{"arch": "unet", "model": "image denoising model", "crop_scale_min": 0.5, "loss": "l1", "blocks_per_level": 2, "block": "basic", "attention": false, "residual_init": "none", "optimizer": "adamw", "steps": 16600, "warmup_steps": 830, "weight_decay": 0.02}
Rows from block 11 of a small image denoising model, named by matrix and row number. Rows with one number belong to one channel. Each number is 50 + 10 x the weight over its row's rms, rounded and kept within 0 to 99. All counts start at 0.
After each channel's rows are labels from the 100 images, of 14848, where the channel reaches its highest value: "top examples" is what is common among them. Only what is clearly more common there than usual is listed. The data: retinal OCT scans (Kermany 2017).
# convs0: first 3x3 conv (model.decb.1.1.convs.0.weight, 128x128x3x3, each kernel summed), inputs 0-127
# convs1: second 3x3 conv (model.decb.1.1.convs.1.weight, 128x128x3x3, transposed, each kernel summed), outputs 0-127

convs0.43:72 55 55 57 34 54 48 53 54 63 56 46 57 62 55 31 50 54 53 59 57 52 56 46 63 46 63 36 41 42 51 44 56 49 50 52 39 34 63 61 51 45 72 59 49 52 61 64 77 53 45 55 39 28 37 51 62 75 47 64 59 36 52 66 51 46 58 39 44 65 58 48 51 48 54 57 46 47 52 72 42 46 47 46 49 53 54 40 42 56 80 71 49 55 64 35 49 51 46 55 43 53 60 68 56 47 63 59 40 59 56 50 49 65 42 31 48 41 52 50 62 50 62 61 48 52 41 53
convs1.43:60 63 77 54 67 51 47 53 59 44 59 48 55 60 41 53 39 33 33 58 44 70 59 42 45 39 44 41 62 67 60 45 63 52 57 53 70 46 64 51 52 57 50 49 43 46 55 58 47 45 55 58 67 61 42 62 35 31 55 42 35 68 56 49 50 40 43 57 50 43 58 55 47 62 46 48 78 39 53 45 39 59 48 58 41 49 48 58 37 52 24 41 57 59 38 47 43 57 59 38 42 63 65 54 44 48 38 42 52 54 46 43 43 50 75 37 58 55 65 54 51 58 44 49 62 48 65 47
top examples: finding: normal

convs0.80:31 60 46 55 42 43 62 49 51 60 60 43 48 41 57 50 41 37 21 38 46 51 32 46 50 50 39 53 59 48 45 52 29 71 45 43 41 56 46 32 44 46 44 57 49 38 61 37 46 44 28 31 38 54 43 36 48 44 45 55 40 26 60 27 66 55 45 52 39 52 64 47 41 56 48 55 44 51 57 61 40 64 59 53 45 60 40 55 68 61 59 54 37 34 53 52 58 32 68 44 40 50 47 53 65 49 47 48 45 54 56 38 52 47 41 49 35 49 41 21 52 46 52 50 46 54 51 54
convs1.80:53 54 64 44 42 54 54 67 35 66 32 53 42 64 59 42 55 60 56 49 37 62 39 40 50 64 42 46 52 47 50 60 42 57 52 74 57 46 60 82 47 43 45 50 54 43 55 60 44 61 54 50 53 60 44 69 48 48 56 46 33 70 55 64 45 46 32 47 53 41 25 44 56 48 40 50 66 45 55 52 62 59 70 60 46 41 53 43 42 40 42 49 54 73 32 40 46 52 53 53 63 48 50 34 41 41 55 66 57 49 33 40 43 54 51 58 41 50 61 60 41 70 63 52 46 44 50 45
top examples: finding: choroidal neovascularization

convs0.99:48 56 55 62 56 43 45 42 49 46 38 46 57 48 48 38 41 42 37 40 53 57 63 45 58 48 51 50 44 65 48 58 43 60 72 54 14 38 20 51 58 63 41 53 53 57 42 55 52 44 51 60 48 47 58 41 57 39 34 45 29 57 55 45 40 62 58 38 49 32 58 65 47 47 49 53 52 41 47 35 53 54 54 38 47 53 52 53 63 62 26 47 56 59 53 58 41 31 47 36 38 39 29 50 40 37 52 45 46 55 47 56 54 65 40 47 52 43 47 59 23 59 34 42 58 44 59 57
convs1.99:72 52 38 48 54 55 51 47 46 51 58 55 43 38 40 62 26 59 47 66 57 71 39 63 63 61 55 39 47 48 49 61 45 35 47 50 61 52 64 47 34 49 65 62 54 42 54 40 64 73 44 53 41 54 38 55 51 55 68 44 43 34 26 52 59 48 59 55 60 66 60 58 55 52 42 47 43 34 63 69 59 61 35 61 42 51 63 52 51 30 54 45 46 41 62 46 53 47 52 61 58 63 54 55 67 50 48 54 36 36 47 49 38 50 62 45 55 59 56 32 64 45 55 57 56 54 53 41
top examples: finding: choroidal neovascularization

convs0.125:34 31 40 33 59 46 46 56 39 54 41 42 47 51 47 53 51 38 54 54 24 30 48 52 64 31 37 48 46 43 48 38 38 49 50 58 43 62 58 61 37 61 50 48 47 39 46 37 55 52 57 63 52 49 52 57 52 45 67 50 52 41 38 36 31 64 42 54 37 38 54 53 60 50 48 54 54 44 44 48 52 52 51 64 48 46 43 59 41 59 40 47 53 44 56 29 25 49 51 58 43 54 45 59 31 27 40 49 53 53 35 40 50 38 49 32 41 53 46 27 49 48 48 40 56 47 25 71
convs1.125:47 71 59 52 36 60 51 60 46 49 45 46 60 66 51 79 39 51 57 47 44 59 25 48 70 68 42 60 43 55 56 59 44 56 59 48 49 44 59 48 52 49 38 51 63 43 58 66 51 49 50 47 44 67 40 55 61 36 67 43 40 50 44 51 62 50 51 58 45 55 48 41 40 50 58 36 60 59 62 57 44 68 44 50 44 47 62 62 57 53 65 62 44 48 58 66 52 54 51 41 57 31 53 54 64 60 52 46 42 44 41 52 43 53 41 40 58 13 54 61 48 35 67 41 48 52 64 42
top examples: finding: normal

convs0.13:48 50 43 56 56 54 44 50 48 50 48 54 55 29 57 41 38 49 24 50 45 40 51 71 48 54 40 53 32 51 40 52 45 64 42 31 35 54 42 57 43 39 43 46 52 25 41 55 53 50 17 36 54 53 37 37 47 31 47 47 47 55 56 44 53 54 54 59 46 67 48 50 53 52 39 38 41 37 49 60 38 53 41 60 45 46 37 63 39 49 38 41 50 34 49 53 45 48 48 40 47 60 48 36 72 49 41 53 51 49 56 48 51 35 36 25 34 32 42 55 43 30 35 52 46 41 52 50
convs1.13:52 41 47 54 54 46 46 59 45 70 48 53 53 59 63 58 62 59 70 64 32 45 51 55 72 44 51 60 46 36 62 54 52 42 46 36 67 51 45 59 45 44 56 61 82 60 73 53 52 47 68 55 54 64 44 51 62 57 60 55 54 52 61 40 54 61 49 46 51 54 53 70 59 48 42 42 50 64 44 35 63 57 55 27 49 35 60 43 48 62 44 46 47 69 57 60 48 44 55 58 68 47 48 59 35 45 58 46 51 60 54 39 64 36 47 53 47 57 63 58 49 47 60 30 43 53 60 63
top examples: finding: normal

convs0.75:45 45 45 58 48 44 48 52 50 53 55 30 44 35 41 38 53 33 21 48 53 47 56 49 39 56 55 48 39 55 40 55 50 53 32 46 37 35 42 46 44 52 51 43 41 37 42 49 55 44 51 62 40 46 50 46 45 40 64 48 44 47 44 30 50 45 57 59 53 47 57 48 71 46 42 48 42 34 42 38 48 46 47 49 47 56 38 53 42 54 33 48 49 26 43 57 31 43 47 46 44 36 49 34 59 50 47 51 48 50 36 66 52 27 50 41 28 35 59 27 26 49 25 67 52 54 47 63
convs1.75:68 53 55 56 58 61 42 35 49 46 41 67 51 49 55 62 54 56 44 46 48 56 34 56 63 37 59 51 51 38 53 52 55 34 49 57 63 51 53 67 40 34 51 62 59 44 70 59 45 57 54 40 57 57 46 47 69 58 53 52 33 36 50 62 43 33 45 46 50 58 60 78 70 50 46 44 67 34 66 47 58 62 32 31 69 37 75 56 56 58 35 40 55 55 65 58 63 59 60 58 58 54 48 39 41 49 56 48 45 48 55 41 57 43 51 47 57 50 65 56 60 49 51 41 52 51 52 62
top examples: finding: normal

convs0.40:45 34 50 22 50 57 47 33 50 45 44 30 54 53 53 40 56 42 51 59 38 52 33 12 43 54 50 47 53 48 46 45 48 41 57 55 38 54 50 61 39 51 43 57 50 55 42 31 53 49 55 36 18 49 66 43 50 45 49 50 44 53 49 49 52 19 26 43 50 22 46 47 54 48 33 53 40 60 48 42 43 51 35 69 44 60 41 45 56 49 51 47 31 55 33 50 56 45 48 45 53 44 49 42 55 45 55 59 38 50 55 67 48 45 47 53 48 54 49 36 46 47 59 48 39 48 45 43
convs1.40:45 59 52 66 66 37 49 42 45 39 56 56 55 57 35 37 53 44 58 59 39 56 67 71 50 39 52 47 49 70 60 42 46 53 44 40 65 47 53 39 74 45 54 38 40 53 37 63 51 51 36 57 47 52 57 59 61 53 51 56 55 53 40 50 31 58 61 60 34 67 50 45 51 69 63 62 48 47 38 43 47 47 63 35 52 42 37 58 53 61 38 40 57 42 68 52 35 44 40 62 50 57 42 60 40 46 48 39 58 62 63 39 46 48 66 61 62 50 66 32 53 51 49 32 72 54 46 50
top examples: finding: choroidal neovascularization

convs0.83:41 36 53 32 45 46 41 51 43 58 42 46 43 37 45 51 50 38 58 46 53 46 52 17 58 48 54 46 56 48 50 61 41 53 37 46 63 46 54 65 37 63 48 37 41 38 34 14 61 39 49 45 51 35 58 34 52 63 51 53 55 47 36 45 52 53 56 44 41 51 54 33 56 34 35 49 55 35 56 43 44 45 36 51 38 45 47 49 53 42 49 49 48 42 50 48 59 41 55 53 30 29 44 52 52 59 42 50 44 52 43 49 31 38 40 33 32 64 52 49 49 69 49 60 55 46 54 75
convs1.83:64 52 58 59 38 53 46 59 46 46 47 43 42 37 59 61 75 30 41 72 54 76 60 63 41 52 67 32 45 66 43 51 54 57 58 66 59 37 37 38 45 50 44 63 52 46 63 42 47 45 47 62 51 55 44 45 45 52 39 35 49 54 58 62 57 45 33 62 56 37 45 58 55 49 55 51 65 50 54 49 63 43 60 66 56 65 64 41 54 53 45 56 60 51 25 58 39 49 59 43 43 63 56 47 52 52 58 41 72 37 49 50 63 66 46 60 52 44 58 53 35 48 61 38 50 42 43 41
top examples: finding: choroidal neovascularization; finding: diabetic macular edema

convs0.104:47 48 51 85 57 41 53 38 50 49 61 51 57 53 41 44 44 37 50 40 51 40 30 42 68 59 58 49 46 43 57 48 56 48 50 46 41 47 53 28 60 42 55 40 57 58 47 44 35 49 45 55 43 53 56 47 56 37 50 42 45 43 53 39 45 47 51 47 28 44 59 51 49 40 50 63 53 45 37 42 45 49 63 60 54 23 61 48 41 26 25 47 58 44 47 23 40 50 55 44 59 50 38 55 40 64 49 48 46 52 49 53 44 51 62 37 50 46 48 49 33 68 52 51 52 45 47 88
convs1.104:35 43 38 47 40 61 40 49 58 63 58 53 36 53 51 58 52 41 53 49 52 57 52 46 41 39 37 53 68 46 56 43 67 25 55 51 49 49 42 55 52 62 52 45 38 54 56 51 63 56 41 50 34 52 53 58 59 38 54 59 49 30 60 41 44 74 38 55 67 48 65 53 61 49 40 49 46 65 58 51 49 67 50 45 29 60 58 53 28 44 65 59 31 68 55 69 40 56 39 52 39 54 46 59 50 48 67 49 56 57 52 49 37 48 40 29 50 38 46 54 49 43 47 60 32 54 43 23
top examples: finding: choroidal neovascularization

convs0.33:47 50 50 25 56 36 39 43 59 49 46 71 58 57 52 47 72 43 45 41 44 40 49 44 71 52 53 30 51 60 60 46 39 36 58 51 68 56 48 37 66 50 75 58 40 49 44 37 46 36 60 46 31 45 55 47 46 52 38 29 61 48 38 58 63 42 44 57 68 38 47 48 61 36 56 65 48 32 35 51 36 50 61 67 58 34 50 33 45 48 53 42 55 43 44 38 45 36 44 43 53 55 42 50 55 50 51 62 45 54 55 60 66 64 45 49 49 36 49 55 48 45 58 49 39 37 48 40
convs1.33:45 47 57 55 38 57 40 63 42 54 53 50 33 52 61 59 30 56 56 46 56 86 49 42 39 58 44 50 51 39 61 43 40 44 59 52 36 61 49 75 32 51 51 39 43 66 73 57 48 33 43 67 52 59 37 47 48 43 54 51 30 61 58 32 58 50 60 49 38 51 53 44 42 53 59 43 47 61 70 60 57 63 72 50 43 66 50 61 45 41 52 60 45 70 46 54 53 64 43 56 56 37 46 58 58 39 50 42 57 49 51 40 51 48 41 45 34 46 51 43 37 58 47 54 43 58 58 60
top examples: finding: normal

convs0.36:49 43 57 51 44 83 50 43 56 53 48 50 54 41 54 52 65 55 40 46 45 22 67 40 55 56 44 49 41 39 36 67 46 47 49 45 49 40 42 55 54 54 59 53 42 47 55 51 49 58 26 54 67 39 18 45 57 38 42 57 42 52 55 43 63 41 56 40 46 47 50 50 48 56 57 61 41 55 42 60 57 50 48 43 44 65 68 48 56 51 50 50 48 41 58 61 48 12 47 57 61 58 32 55 51 34 57 35 50 55 53 40 49 53 55 41 62 41 50 57 73 50 49 50 59 52 32 48
convs1.36:36 56 41 48 34 29 50 64 55 68 65 37 62 55 51 57 46 54 57 80 64 56 41 53 45 43 55 42 60 55 75 28 51 57 38 58 55 59 55 54 48 42 51 47 61 61 31 53 30 46 50 55 61 58 42 50 49 55 62 41 56 44 50 58 49 40 42 65 57 71 50 40 59 64 48 50 68 59 51 34 43 66 52 53 57 49 51 54 57 48 44 41 60 44 46 39 54 50 73 51 50 45 65 64 61 49 66 58 63 50 63 51 52 43 58 58 37 68 51 65 49 46 46 64 50 49 56 56
top examples: finding: normal

convs0.18:47 55 46 59 24 37 61 59 38 34 63 52 39 52 66 43 54 37 37 41 40 51 49 55 50 56 53 41 53 50 37 47 53 84 53 49 63 38 63 36 37 44 55 56 52 38 44 50 36 63 41 63 50 59 66 46 59 27 55 56 52 46 35 34 39 42 54 56 44 41 44 55 55 44 66 51 42 67 44 59 53 43 44 43 48 46 56 56 34 48 42 54 49 41 40 59 55 39 61 48 44 31 34 29 50 34 50 42 42 42 32 50 38 48 46 51 46 69 57 42 60 49 51 36 52 42 62 43
convs1.18:49 48 46 35 57 49 59 65 45 69 64 59 43 46 42 60 29 62 61 42 45 51 42 53 49 62 51 48 58 53 42 46 32 48 49 62 35 42 49 52 53 48 34 40 38 37 38 51 61 48 60 29 65 47 56 52 34 67 37 41 42 65 64 61 54 47 60 52 51 43 59 32 47 44 38 59 52 51 59 56 34 64 59 57 45 33 46 49 25 40 58 41 35 51 39 47 46 56 49 44 45 70 64 49 54 51 37 69 51 51 47 58 52 72 61 28 63 37 48 52 52 54 38 60 49 43 39 46
top examples: finding: choroidal neovascularization; finding: drusen

convs0.101:65 48 34 36 45 16 42 48 68 51 40 65 58 48 49 34 52 42 48 61 53 52 56 29 40 53 64 57 60 56 47 42 49 58 49 61 71 48 52 25 35 47 48 52 51 38 27 66 54 53 50 58 53 42 60 72 47 60 51 36 48 54 44 41 54 43 51 47 49 39 71 49 53 36 46 42 55 53 62 44 51 55 44 56 53 56 35 30 53 47 61 52 58 51 37 38 47 58 77 38 41 42 52 66 48 50 53 59 45 49 45 58 40 52 64 62 49 47 62 32 52 58 52 54 52 40 51 45
convs1.101:44 43 55 48 54 71 57 52 30 57 49 40 30 38 41 52 40 65 47 49 44 56 52 50 45 61 47 29 53 58 56 54 53 48 55 63 52 42 45 77 63 30 40 39 55 43 62 33 56 68 53 57 40 50 41 52 51 53 55 41 55 42 46 62 44 46 32 42 34 50 47 49 58 69 39 67 56 40 37 77 61 58 44 58 50 55 57 59 57 44 44 46 44 53 59 52 54 45 47 50 43 64 45 48 55 32 47 58 49 38 48 45 52 74 54 46 39 58 57 53 40 55 40 72 74 59 46 54
top examples: finding: choroidal neovascularization

convs0.24:39 43 50 50 46 47 38 59 53 40 46 29 41 47 38 44 61 28 46 43 44 43 55 48 45 44 48 35 46 65 57 57 40 45 61 42 43 53 48 44 56 51 47 49 57 46 37 30 48 34 44 57 51 52 48 52 55 51 52 41 54 46 38 39 35 50 42 60 40 36 63 52 58 35 58 49 58 57 48 35 61 48 57 70 45 45 42 54 44 46 36 41 61 43 50 29 33 38 44 38 60 49 60 63 43 43 44 47 37 44 25 48 60 48 58 15 60 36 58 33 34 44 39 52 40 49 54 29
convs1.24:39 65 56 50 67 63 66 43 36 46 53 64 48 46 58 58 48 57 53 39 41 57 36 48 55 63 55 60 48 31 60 73 60 60 39 47 45 52 69 59 42 57 48 54 62 51 65 48 39 63 44 46 47 58 47 46 48 49 59 57 53 47 34 51 59 37 61 53 62 68 51 40 62 57 53 54 51 49 44 64 45 69 54 45 42 56 68 41 57 54 41 64 35 56 72 57 59 50 43 51 54 20 41 32 54 51 61 53 31 32 56 38 49 43 37 43 51 54 37 51 53 48 57 43 55 54 55 71
top examples: finding: normal

convs0.77:48 49 43 71 58 52 55 54 50 30 41 43 49 44 19 46 45 48 38 39 49 56 47 50 38 67 47 45 48 68 42 49 58 69 38 46 56 40 46 23 35 51 39 43 45 45 48 40 49 53 49 54 41 30 47 51 44 37 56 38 47 61 48 35 56 44 40 53 50 47 43 44 51 40 57 36 51 60 48 53 53 46 58 56 50 45 38 45 55 30 46 45 49 41 37 29 69 55 52 41 50 29 37 22 38 53 44 57 47 55 49 45 52 44 53 56 35 41 49 45 27 34 36 42 54 44 62 44
convs1.77:46 36 57 57 69 46 53 52 49 50 48 64 49 51 58 32 65 38 52 53 50 45 49 49 39 35 39 58 54 43 59 43 50 48 51 47 53 37 72 73 60 52 58 67 38 62 57 35 51 54 38 62 54 58 52 64 57 63 58 71 47 34 57 43 43 31 52 53 31 49 45 54 56 68 50 62 49 39 41 39 52 52 51 51 51 70 39 61 34 60 53 67 43 69 61 42 51 49 44 60 46 52 52 56 51 37 61 47 63 47 62 37 58 62 40 23 45 67 34 50 55 54 50 43 43 39 49 43
top examples: finding: choroidal neovascularization

convs0.126:50 54 41 36 47 67 45 59 46 40 50 34 56 52 43 36 46 39 27 56 62 50 46 47 48 57 38 44 37 69 55 54 48 42 25 50 41 51 54 39 38 45 47 53 43 48 48 23 49 38 45 41 35 72 51 39 51 48 51 61 64 51 44 37 59 49 42 57 30 50 42 47 49 43 39 50 37 66 39 46 53 45 55 67 54 53 51 54 65 43 31 55 56 27 27 49 32 36 50 38 43 51 57 53 61 48 39 53 45 48 47 50 68 43 57 36 36 45 39 44 44 49 68 52 45 52 51 38
convs1.126:52 41 61 59 61 57 41 56 62 43 41 80 51 59 43 55 43 39 58 31 38 54 43 57 46 37 57 55 52 33 68 60 51 54 52 47 41 36 46 61 54 57 67 44 53 49 56 66 44 59 43 54 52 55 56 43 40 66 74 53 55 36 55 60 42 39 56 48 50 59 60 50 66 51 42 56 61 49 53 58 36 64 54 37 32 42 51 64 36 51 39 50 41 72 58 50 46 50 43 53 39 45 31 58 39 44 60 39 54 56 52 31 39 51 44 42 61 61 33 62 64 63 60 54 33 52 61 60
top examples: finding: choroidal neovascularization

convs0.9:41 54 44 55 51 52 60 40 42 43 49 41 48 55 66 50 49 53 40 41 54 51 41 56 50 71 68 60 53 64 44 45 48 59 49 35 39 40 47 46 43 59 34 43 45 39 50 47 44 38 31 52 42 42 64 48 48 07 42 65 51 57 40 41 53 58 57 52 29 50 51 40 41 51 57 58 44 55 32 39 50 48 58 55 59 57 41 44 54 57 32 49 53 43 37 38 27 39 46 47 62 23 41 30 56 56 50 64 63 52 50 64 42 46 47 63 53 51 44 44 37 53 49 43 46 67 61 43
convs1.9:57 49 58 52 58 65 45 51 57 49 54 60 53 49 30 53 22 54 67 35 55 54 35 47 47 32 43 52 44 37 60 50 43 41 56 55 50 50 42 63 58 49 58 54 40 51 59 51 47 54 54 53 60 54 42 46 50 49 57 45 46 35 56 49 48 26 61 47 49 60 57 63 43 65 44 56 69 49 72 54 41 55 31 31 49 38 59 73 35 49 48 51 38 67 61 50 56 64 53 51 39 56 48 70 49 36 24 43 37 50 52 39 53 43 52 22 50 47 42 44 50 49 40 55 57 49 68 57
top examples: finding: choroidal neovascularization

convs0.71:45 45 58 52 53 48 52 47 44 41 53 40 67 36 62 60 52 37 48 25 32 58 40 56 55 52 62 43 49 53 44 46 27 56 57 57 29 58 42 45 55 42 55 48 53 51 58 59 44 56 54 53 31 69 46 55 47 22 39 48 29 72 61 44 38 41 49 40 54 48 52 50 53 54 56 56 45 55 43 30 49 42 48 40 49 39 63 36 51 34 31 63 71 47 27 53 48 41 53 33 57 37 36 45 45 48 51 36 48 44 59 45 50 43 40 33 51 45 44 45 39 57 37 50 49 41 63 39
convs1.71:46 50 28 44 32 57 65 41 41 59 55 56 56 45 41 44 43 40 48 43 60 31 59 57 41 54 41 54 62 56 43 54 68 58 37 47 49 64 68 55 57 58 46 51 59 44 38 59 51 53 33 49 39 32 62 47 43 48 40 56 56 38 37 54 55 80 52 54 53 47 58 37 59 42 60 45 41 51 56 65 43 38 55 67 44 50 43 38 45 52 57 50 50 52 57 50 37 42 50 37 41 67 55 68 61 64 55 49 45 64 53 52 23 59 42 44 52 48 39 59 74 38 59 37 40 66 48 56
top examples: finding: normal

convs0.30:42 41 49 17 45 38 41 32 54 47 32 39 56 44 55 50 66 58 49 41 40 39 41 42 46 50 40 46 50 47 48 53 47 57 59 46 52 50 53 53 58 39 53 52 53 49 43 72 36 46 50 34 45 35 54 39 50 51 42 27 41 56 47 57 51 48 16 54 52 49 39 45 53 41 40 45 53 56 36 30 42 40 49 58 50 44 42 42 29 45 54 33 44 57 31 47 55 39 52 41 40 54 42 37 47 53 57 68 35 48 53 72 61 39 40 53 56 57 44 48 50 33 50 47 52 39 45 24
convs1.30:39 49 39 67 37 50 55 55 52 57 64 58 61 64 38 40 52 37 43 49 59 51 58 64 52 48 46 58 67 46 50 50 53 46 51 39 44 57 63 55 62 35 35 54 44 48 55 51 56 47 38 69 64 53 46 57 54 48 52 45 53 52 51 24 49 66 64 74 38 52 59 45 52 52 63 58 46 48 46 53 45 56 68 46 34 60 28 58 63 53 49 60 34 52 59 46 35 51 46 60 46 55 63 56 59 47 53 32 56 64 53 26 57 50 40 27 54 46 46 56 59 36 59 64 33 71 56 51
top examples: finding: choroidal neovascularization

convs0.64:56 36 38 25 49 46 69 45 43 48 57 47 56 28 49 56 46 28 55 38 49 42 40 62 27 43 55 46 41 52 41 50 44 55 49 52 62 45 52 50 40 52 48 55 48 38 37 49 56 50 55 36 35 41 60 27 48 48 49 40 50 47 47 49 38 52 43 53 47 32 55 42 77 46 51 60 44 34 47 38 69 50 65 61 45 56 47 49 29 44 50 58 52 47 43 56 27 34 56 47 42 46 32 39 40 52 46 47 59 39 40 43 33 57 40 25 35 38 52 40 54 54 46 53 50 50 49 33
convs1.64:42 44 48 59 52 47 44 59 46 51 43 70 36 62 54 43 58 42 63 52 39 64 57 60 58 71 58 63 57 50 46 61 52 69 61 58 64 55 53 46 66 50 52 43 56 49 55 60 38 57 44 52 64 73 45 50 62 42 47 58 58 51 46 56 57 52 57 53 56 39 50 39 46 38 55 63 46 62 40 51 67 70 54 56 53 42 56 33 78 46 59 42 46 43 41 61 71 31 35 40 68 31 53 50 51 48 45 46 69 51 53 50 59 59 49 37 56 52 37 49 55 66 71 39 39 51 53 65
top examples: finding: normal

convs0.100:45 53 55 50 49 43 48 52 51 64 50 33 30 32 40 59 44 50 58 46 50 38 57 50 47 38 52 62 50 38 45 52 46 70 36 36 77 28 49 48 53 46 52 48 49 54 38 54 55 40 54 54 42 53 30 58 57 40 53 31 33 55 36 47 41 55 43 50 52 38 42 63 50 48 58 61 24 31 57 25 56 59 47 45 46 40 59 51 26 55 57 42 58 45 44 46 40 57 55 63 57 43 50 53 48 54 57 35 53 49 37 50 61 61 40 36 67 52 45 57 27 45 62 38 53 41 54 50
convs1.100:39 42 54 57 45 51 63 76 66 43 63 80 45 56 64 37 44 47 48 48 56 49 61 52 58 54 46 37 74 41 50 55 46 40 48 55 67 56 50 53 62 62 55 57 53 52 48 37 47 62 36 56 71 36 48 49 30 47 43 51 49 29 44 27 43 34 44 47 39 45 49 40 53 51 62 48 58 46 35 63 61 60 56 61 39 55 54 49 45 53 52 53 37 59 54 64 52 47 53 45 50 49 59 31 68 44 50 45 43 54 60 47 56 53 73 32 37 58 57 43 59 51 50 74 46 45 54 50
top examples: finding: normal

convs0.56:49 53 44 36 48 44 41 22 58 54 54 38 55 42 50 37 48 53 27 47 30 38 39 21 28 57 51 44 51 54 51 56 36 69 66 47 54 50 61 44 58 55 47 41 57 39 42 46 43 69 30 31 39 53 67 47 54 37 35 55 52 56 48 43 42 43 38 52 42 44 55 50 44 47 28 51 64 38 46 48 47 54 43 56 59 38 38 41 57 50 45 47 48 37 46 46 65 35 55 43 45 36 50 43 51 50 42 45 37 35 37 63 49 41 49 59 51 51 39 35 53 42 35 39 44 48 52 65
convs1.56:56 37 57 56 42 48 44 60 34 52 48 40 42 67 42 26 63 47 67 47 49 57 64 63 48 52 51 47 38 51 49 47 32 33 45 46 44 58 40 56 31 54 45 44 35 71 59 34 51 34 56 72 42 44 34 59 42 64 50 47 38 54 62 40 48 53 45 51 34 47 51 63 45 49 54 56 49 42 60 42 58 49 68 33 46 50 42 66 31 64 45 60 50 57 51 54 50 58 45 59 42 62 54 58 40 43 40 57 54 65 61 36 69 63 49 51 60 39 52 58 49 50 32 57 42 50 44 26
top examples: finding: choroidal neovascularization

convs0.116:43 40 41 54 41 51 54 60 41 75 49 34 38 50 34 42 56 34 51 47 60 45 39 33 32 64 37 39 50 62 41 49 56 51 35 59 68 40 58 41 50 48 37 55 48 41 43 53 49 48 61 59 38 45 38 49 52 34 42 52 53 74 47 37 37 59 53 52 45 39 53 42 49 49 33 50 52 46 38 59 49 53 56 65 47 43 43 55 41 45 26 49 46 43 35 31 49 42 51 41 49 49 45 48 42 53 51 60 38 47 36 42 35 40 53 63 42 28 62 48 37 59 37 27 58 34 51 63
convs1.116:68 48 61 59 70 43 42 37 48 45 42 55 50 52 55 54 59 42 37 51 34 67 45 49 61 41 52 44 49 39 49 62 47 56 63 51 56 50 55 50 67 50 59 63 58 48 67 51 58 52 46 60 47 69 60 54 57 58 71 62 55 25 51 52 48 46 49 57 36 40 56 62 67 44 49 49 41 42 58 44 53 47 46 54 42 48 40 55 57 54 47 55 50 61 50 51 48 56 40 55 55 51 46 70 70 41 46 30 43 46 56 35 73 62 49 33 49 71 58 57 76 52 62 45 57 62 79 54
top examples: finding: normal

convs0.51:57 58 66 43 62 39 56 49 67 51 66 71 43 54 40 73 50 47 45 76 48 54 50 47 49 22 49 53 56 62 39 44 61 48 24 49 57 51 54 60 45 59 43 53 56 45 53 64 49 57 55 58 56 38 55 48 59 59 32 40 50 51 39 47 48 57 56 53 46 63 61 32 54 45 49 48 55 56 72 44 58 43 52 63 49 30 65 51 30 57 48 66 50 39 71 51 58 45 53 47 36 72 48 58 45 42 47 51 61 49 54 45 53 51 61 37 32 41 50 46 58 52 49 51 56 38 49 30
convs1.51:45 45 67 53 56 63 53 49 36 62 37 29 70 48 60 63 40 65 43 50 38 72 38 49 35 54 49 42 38 51 59 46 46 49 63 59 50 51 53 57 50 41 37 41 53 47 57 51 49 34 64 59 32 68 38 48 47 38 68 49 37 63 63 65 60 40 38 52 38 47 37 58 32 62 53 38 74 52 51 47 56 49 52 60 42 47 53 63 58 39 40 39 62 53 34 37 51 57 41 46 56 36 58 53 48 51 31 53 59 47 40 45 55 59 39 42 56 43 59 55 34 45 41 42 53 48 64 60
top examples: finding: normal

convs0.84:60 45 46 59 38 55 39 62 68 49 39 51 42 35 44 54 55 30 40 55 48 42 39 40 61 44 48 60 33 61 48 36 49 74 45 49 42 33 43 48 29 41 33 46 43 38 42 51 44 43 31 42 57 63 47 48 38 43 44 62 57 61 72 34 52 47 38 54 56 36 56 39 57 48 59 41 53 35 44 51 65 38 46 52 54 53 64 37 54 48 44 42 64 35 45 54 45 31 54 43 63 43 53 43 58 56 55 39 43 57 48 41 62 51 67 36 43 52 55 35 27 58 50 50 43 47 52 33
convs1.84:44 30 65 53 46 58 70 48 43 50 56 40 74 59 55 52 41 62 55 63 44 47 52 43 51 62 48 35 66 45 43 63 42 39 43 48 69 63 43 62 64 56 58 68 51 43 59 41 67 37 56 35 42 43 44 36 40 63 49 61 29 58 34 56 46 62 50 31 35 47 41 47 52 51 50 53 38 56 39 52 32 61 37 42 41 43 64 53 39 41 58 34 45 60 52 52 43 29 25 46 56 51 47 43 56 50 54 56 48 41 56 55 46 49 52 54 53 53 45 61 45 58 71 51 54 44 58 64
top examples: finding: choroidal neovascularization